From a checkpoint of a small self-supervised image encoder: patch size [4, 4], 195000 training examples.
Rows from block 6 of a small self-supervised image encoder, named by matrix and row number. Rows with one number belong to one neuron. Each number is 500 + 40 x the weight over its row's rms, rounded and kept within 0 to 999. All counts start at 0. Numbers have three digits each. After the name is the row's rms in percent of the matrix's.
After each neuron's rows are labels from the 100 images, of 14976, where the neuron reaches its largest size: "responds to" is what is common among them. Only what is clearly more common there than usual is listed. The data: photos of arthropod specimens (BIOSCAN-5M). In brackets: how many of the 100.
# gate: MLP gate (model.blocks.6.mlp.gate.weight, 1024x256), inputs 192-255
# fc1: MLP up (model.blocks.6.mlp.fc1.weight, 1024x256), inputs 192-255
# fc2: MLP down (model.blocks.6.mlp.fc2.weight, 256x1024, transposed), outputs 192-255

gate.737 152:564504481502517480520558502397499534569531457486521476515504535576459520501481481491484484524549467457506459487469554485540514477516525511526482540456488510463549466540638499459468478517476502
fc1.737 149:429530574486482475456417555656498504507534493510448533492523491417531518557525447464510542478495441519465525446485516538471511508493459530539528453517533502530460497453445524531509561510491475
fc2.737 162:465535476550500460454509486462471517630550442498547477494518517567455458492508496471508544456494448587525511502527458471445500544525505495585488513554513489492521456488553543476511448538526486
responds to: class Arachnida (28)

gate.650 077:525601507509442538498491522504516477452527575502504461459468520570516542519537516466478513558527653527510490494467457492503500479446470526516501503492441501443568509508494553484492532493504466
fc1.650 072:506484467526534476480458486505582472455498439475523568528473455509463366434482485532503469541519366488514495487541533489518487434479547518498512621515468492568474468464450499443545473574490519
fc2.650 073:487525530526445549507497512526488421524519543408494558472438508507422485497485543537504491521528483493526498423520500454573505507534519494518532528450522411519522535422435465489527507491357489
responds to: order Psocodea (31)

gate.731 105:525498481505554505467464556546509476511527517503412523487487518492580414488439493539489509605488439485512530432403493505559540439532454542545501535519561435460442486520464518462500485556547545
fc1.731 118:458532504482452447502570531471576533489570456490481553578525532518490508562496522567531513482438471510556425413483506491563505482563503487507459508481510497492493446549502527482533504488489519
fc2.731 115:513536558469500516494510523471454519539435577465451523541549483524466513449530440535452499566505546471505467521502497501525491481518524531521518449538548510526534495527458519388473531478583548
responds to: order Coleoptera (76); family Coccinellidae (38)

gate.315 017:517530502475528541442480479480500485477485460556488481525511406537426465465380501500505508540528467447526478500501499467475507486531453472508527519537494561561507554506488486472477468479485526
fc1.315 021:438474482554463548495493509514535503564499555554458502486472547547536537525412463512477498541570494488497512515511451507544521553499472510507539539519484514496503495513507482436499478501474507
fc2.315 021:536508460513447557494472519490560491516519554533516530485462484543535528522511488493513517567492573523505507503515399551556503439492496554516570503549444529447492479538540473416456518470509520
responds to: class Arachnida (29); order Trombidiformes (28)

gate.496 090:488482525511503477544442504501510477506493467500513486483535441482538477393541470549567471641484482416496507511520409517486489518489472577517487488496543477523505539519476486496526470566552482
fc1.496 100:427515455432477462518544486542557507478570469507476444524557480573449479489523485531517548473529504531505459510506426471493542495451558451529476529536522584480535489512423557504458449488471552
fc2.496 102:483491525490497477591526483570464525533505521483479449516537481497507447411499575514532485552466536459501500538486573436489539526533467472557516425559575562485516511562551549492512491494451512
responds to: order Diptera (61)

gate.646 139:524477470540538438451522501518504466496527528457563487513511538532485489412561517506566491491475543488441479495417502457480454457469512440550482482514501565543495511560491525440430458451463507
fc1.646 136:486513613488450535561521483500496542524437481513448556487465494492482523529476403460493521480515464523520473477611483534497526566510449500510476503465513455438498495433582526561517526502553547
fc2.646 158:467457516513488494571461566532519529525504429445452505489438461449482474457559511523474523458510524491608507463565483522449490520505514505532530488524481522579481490426536540498536435507529472
responds to: order Lepidoptera (33)

gate.340 142:507503503511515562537554499455534426561511488441448477499454526514502428540537504479514510498496554483456477497509480486500524497442586537433456468437407501520518556534487525505507490451460550
fc1.340 130:463512497430483483426499541501528559549472511495495519471465469411463498482493385513511475484446499516543517468598501570507450418524498481516510473507520437522539494427510477533499508544499447
fc2.340 119:488590515539437520524464547541514484478515497548499543508458457456476509452465458526490549506494601502437461442486542519463485480533477504496462564586479559399459477440504596532472551512460529
responds to: order Lepidoptera (30)

gate.328 039:557452544483558512490501441466484534494499509515459429498501450472449508484528501529505490532476471465476445444511532554472527510497539510555475511519462529510578542501535532527511494517494497
fc1.328 038:474468451506462507506468518508433508559490490470657583541505510553538488542519528477557552519548491509555518455500495467576487480499476466511589522489521442474479480458441492534460508478500475
fc2.328 043:480432488452510526473513503483518496376506514532455488500497465472532492486490553502496488566480480481482479578495511502475512524510550461506499502601540501503501516522517518480532375480493454
responds to: order Diptera (60)

gate.609 114:492498492475425448368487515468508485579521508476516503540491479478478492479403544476541532460527506489519554460547497501518554532499468467512458539503491564463537619536446475455475495478452546
fc1.609 117:501491511532541500609523452496473540451481514564448461485529494535478492532597496481478448505477494501463511523430546498521490444481508483535525451543475472502494426477558543510541497520527425
fc2.609 122:469485591479453478470542523456482519426544472459538513509515513508503452447431504543509537515542508526538550472569438496478550544471508464548461530513499448528484508519514475527508547439480530
responds to: order Hymenoptera (44); class Arachnida (29)

gate.372 155:426573507452554503465527479499518472562520466433531475498606459426520463500480532536515432479551484451495481461522497468473476543581438555468431517442576587485553529528483547466499450504486474
fc1.372 160:474523508471513499459583443551475511546482463491573485476556566514494533583466506462479497450474401520483461506610488543506473516484522484497508413479512484502493451550511517486454485522501447
fc2.372 156:471490488480519529465415508532486472511476525492549492520460487466488530418490418608507543586556533527511507498421517480543477507556534512492443503508595458531475510525537526478527559504460504
responds to: family Limoniidae (25)

gate.310 094:467527540508588512449525590439557505475470486493470459537415514480480416500512540452529455565500530471525561525478551495447435490552539576511528533485470581518473481454580531510567488406518475
fc1.310 087:526515512465532497457499531520502449528520525432563518527487471525425520507475507446459519437446498503532574511420512458531492543595519526556572555531455540498514502490597493534531502424503543
fc2.310 087:486522540456553488472498495548514513548490512466462503539483432489529465534552521536571446505534521490495487508505510430526516478457517530472507447462514462439469464528526501516551585487487429
responds to: order Coleoptera (75); family Throscidae (27)

gate.615 094:505487544497488528508505447481456524473560405499568485476453482463471465523551528508501479491426489488532481509535529479534494501503563491439409540491460459510497517525473510498483454469482515
fc1.615 090:503519463543491494528544527486543471569470603460461485494536495556487528472471438512497525512562529542471529487482508539484480498534445529543534485458535546464514504511546491501527553563514494
fc2.615 105:450475463517543424564530490567468540501524483516580440522377523470475471525505511516481480555451417433575473542524521510553511501556510467475428470543543457530452445500473508493485478452486526
responds to: order Coleoptera (46)

gate.270 149:483543509537497476474527526514529533441473544518448480495465512504514453498443470476458527513508487497517593523488502521579528533469525491546523526545445447471495563502512495543442530539466534
fc1.270 153:518462491467489549470487470553516492509500499461509485513529508544471496492569441513509492499584529477518418492487530425450473487518448500492453438484503510517539501546505486498493499446543499
fc2.270 156:540512561445557472561493524450518529407524427538532541516535463475533560487480528555461467574516522551474504548481453564572583482521543517554484478542476447522408544450446414511525528506442492
responds to: order Coleoptera (45)

gate.182 150:474545502516485523490485438485468508500533555430526531513521496520484516490442516483568445523531512492525506451456509492486496470480522462486518536466489570440521486526523556496570509532500409
fc1.182 134:458514526554527512431529506543494515496439590494485526488474448519485529541471492454470472570510481507531485459503537458523508514528465422501464453588478498504533484449467446514575474438442464
fc2.182 126:582517481498458480517542553571499518508505485479493495489420541519492629514552514532463546496511495519514490504427486497476508461563526474475453499536545451517499533463513560468544530548483512
responds to: order Coleoptera (40)

gate.723 161:522518446558463498450566576480490513438440492498622541548531518450534559490554493452472533437466499512440509586407416538538478514500473540564516545556500471495512508531510535481567490504455542
fc1.723 177:425497558475513495536468460470503480515492519513466452485465479523495464530410513552543423578511522495489493438602552518462569494507492469449525508425512545455468516500467514475437437516514509
fc2.723 178:475478464552483464483556455443464467470456536496533506456472602510542508520490516467510595501554551438430496505550407421484520531530511506558481486510458522598583475498451511492520491499487477
responds to: order Hemiptera (45)

gate.585 157:479473524469486545455496508531470511567499488502505509505492469424474494445486485605496389466488501477504596505481412527489508512468438448514447488515497496409539481461559535496494516446542444
fc1.585 161:529498546498567503466534559484530461529458508452498609528500480512509501485568522582490508484542465460553522528509473469450531446454511583493456495499516547500510534484530541499459509340540486
fc2.585 164:443454534516434532509455494451521516424566522485428471407495564594595497556518474473485458598513551504538532469517581429447502477494510523481569477482513523518510487490487541506465466574433475
responds to: order Lepidoptera (34)

gate.123 018:540430434514444477486483432540517425551405499541501416475508469478568522486477511519511536496504393567539427520507477456461489529491453465548495509464424449492529496546517494403446450503466581
fc1.123 023:506504468507526377504560519516522477495476503506510475459515483428492483385460415558530526501443458511509496458511552547493532525497513507537490428482585538536479545463478451545437461455576483
fc2.123 021:502544554456489461498563503504528473468525532512506522485575477460404609396502454585506619453522510524429520524519515559518490423487509559513546469559534496464479608510529499510480472498508445
responds to: order Diptera (60)

gate.639 141:586522454528513448539519478479529510522451519552448589548505557496504458522459532613487456456449510497501413459493517519415497488435495471490429550519518544495529554473455451490464518506550534
fc1.639 130:578490468486489480486536494440555458549525471500468599511502485515499501544564540550522465514425472530519498425550509553531508487517464523463430539505519500449503564497523517489498501454511578
fc2.639 139:513523435457491499481537518439508514486476475510447516497436497483477478473402470512566502501553583449560502490525486451480549501534503499473414478404464549529525538443472502498480544513492491
responds to: class Arachnida (36); order Trombidiformes (29)

gate.96 147:470411456535555510573503490547519517447448542499500509422479448444528523528451450476513541437462576522533536448484553554498516439457469495548476495478562541439481589432524480537584526530456508
fc1.96 153:478515416435480463387580522482485469455475458447545522454476476529491520440471533503518505559533491485513509489542493505532478497499428481540458489556516494487425463564499514492524499417543511
fc2.96 133:504526446522425583622510522528505519506469465493532502473495579522505544550431485490479520513500491528456466574555498531493505554520467476552556442558585445488518489514488469585497464473537557
responds to: order Hemiptera (33)

gate.400 036:504500579538510580557547495481476527538455471468518436522524475508459526547523516494552454454472491541512504472506461507497543483477473526529597497460512564551505481509477533452481498456464502
fc1.400 032:446515502556501469444483558541511501498538483514549554404447462467558507502454515502509482493499474534471549453506517476506424480564494484586487504535528482530506522471484498493593506472476503
fc2.400 036:468494509554484500468523550533545506539485440524513559487494493477522510504441567495502514507499455512450514472539553593561525507483473466616548509474418506526464499503462498518501528469528468
responds to: order Hymenoptera (41)

gate.369 094:489536496509509545508591433549455488462547554477474427543524469503481482476482455497488633537471516556448549561481566494533477456483532441464530539518489480492509508467562507492474513559506535
fc1.369 104:490515560488423486521474548514510528515485438521526542495465528507509487516529553500523401472450528416501492437519453530465502492507494504543448458467515504549460521489467547526485536426555500
fc2.369 106:406466561431490432526555452502474547543491481474523400547463458503472422504487545503480514565524463508550557539479509475496553473546499508462537509494478503454558540516527456522510479587523457
responds to: order Hemiptera (31)

gate.154 073:539555555494374515528510474562518504540442574515472598525415602469575496518501467480462521521533507526465541380603484506526473569431467490470508473458487510524459517448555515463399503485546528
fc1.154 078:607532583460462516545491522420459528488465437499425646522403549550515565465547480551544497448489519522481483463425486504552539540451434444443547525465401498442523490463485467491522428500424474
fc2.154 073:500497481451465502529435528542475458516498498510454509473543496499545422570547538533456485453516475495474492512501504507548541429494456449510505549507506451492431480490514505484569553412491511
responds to: order Lepidoptera (35)

gate.635 023:501502574535497511450605523510502543485473443460489484526484488435439569547478497526424504472445550519528508576460588493497490471506485459450500460497487532530505532495511492506436651524563508
fc1.635 022:529495513492401571451580526398525458555470524573526484555497514471485571588537559508490492541458513480529547521465533463530492572496449454563420468515452516496453501536555505440435526556505549
fc2.635 022:435521467506453426478495528448534512469353532497527565587475512529500514537454495474467523541496552471470520515537405524484496473527477394543433525529619535516508469465513541441488508457544488
responds to: class Arachnida (44); order Trombidiformes (32)

gate.261 168:460531527521497460505543475515523492566519484591504435488502537546436545434527494518544512502532488434488528506494498510538502457542525513568581465499544479491461517515510488504447546536476499
fc1.261 172:582451527502473568428457519561564492474485510425520541526486410463568486543464536497594485511447486512511520508428507464506514470544472503484511502513519473524412503512510559531550528501514533
fc2.261 178:480535535455432483559503458489520451490441481496497551536495525597516512524502551492499514497481485409450446458516502488508472486506485496527500531488473519517500534450413464505495481451477527
responds to: order Lepidoptera (35)

gate.542 027:523494533492396481510468476484484548522515479504571428501491499519520492551515402534519529477482514489530521393564477478484506498506459581424518428481513477555465480436475478498519538516459482
fc1.542 029:526506463497575455557513500521530502464495488476511525534524565497454506501486485504549480508473579490493502501494478503456443521560441518516553502582524497532492480557500445507477511517468512
fc2.542 031:576487495470549465541500445484499443429457488524592424497437573559472520616431439520508492582475514500559485461505483512418476507604554526497523471549447534519538502488472528508542587478435485
responds to: order Coleoptera (94)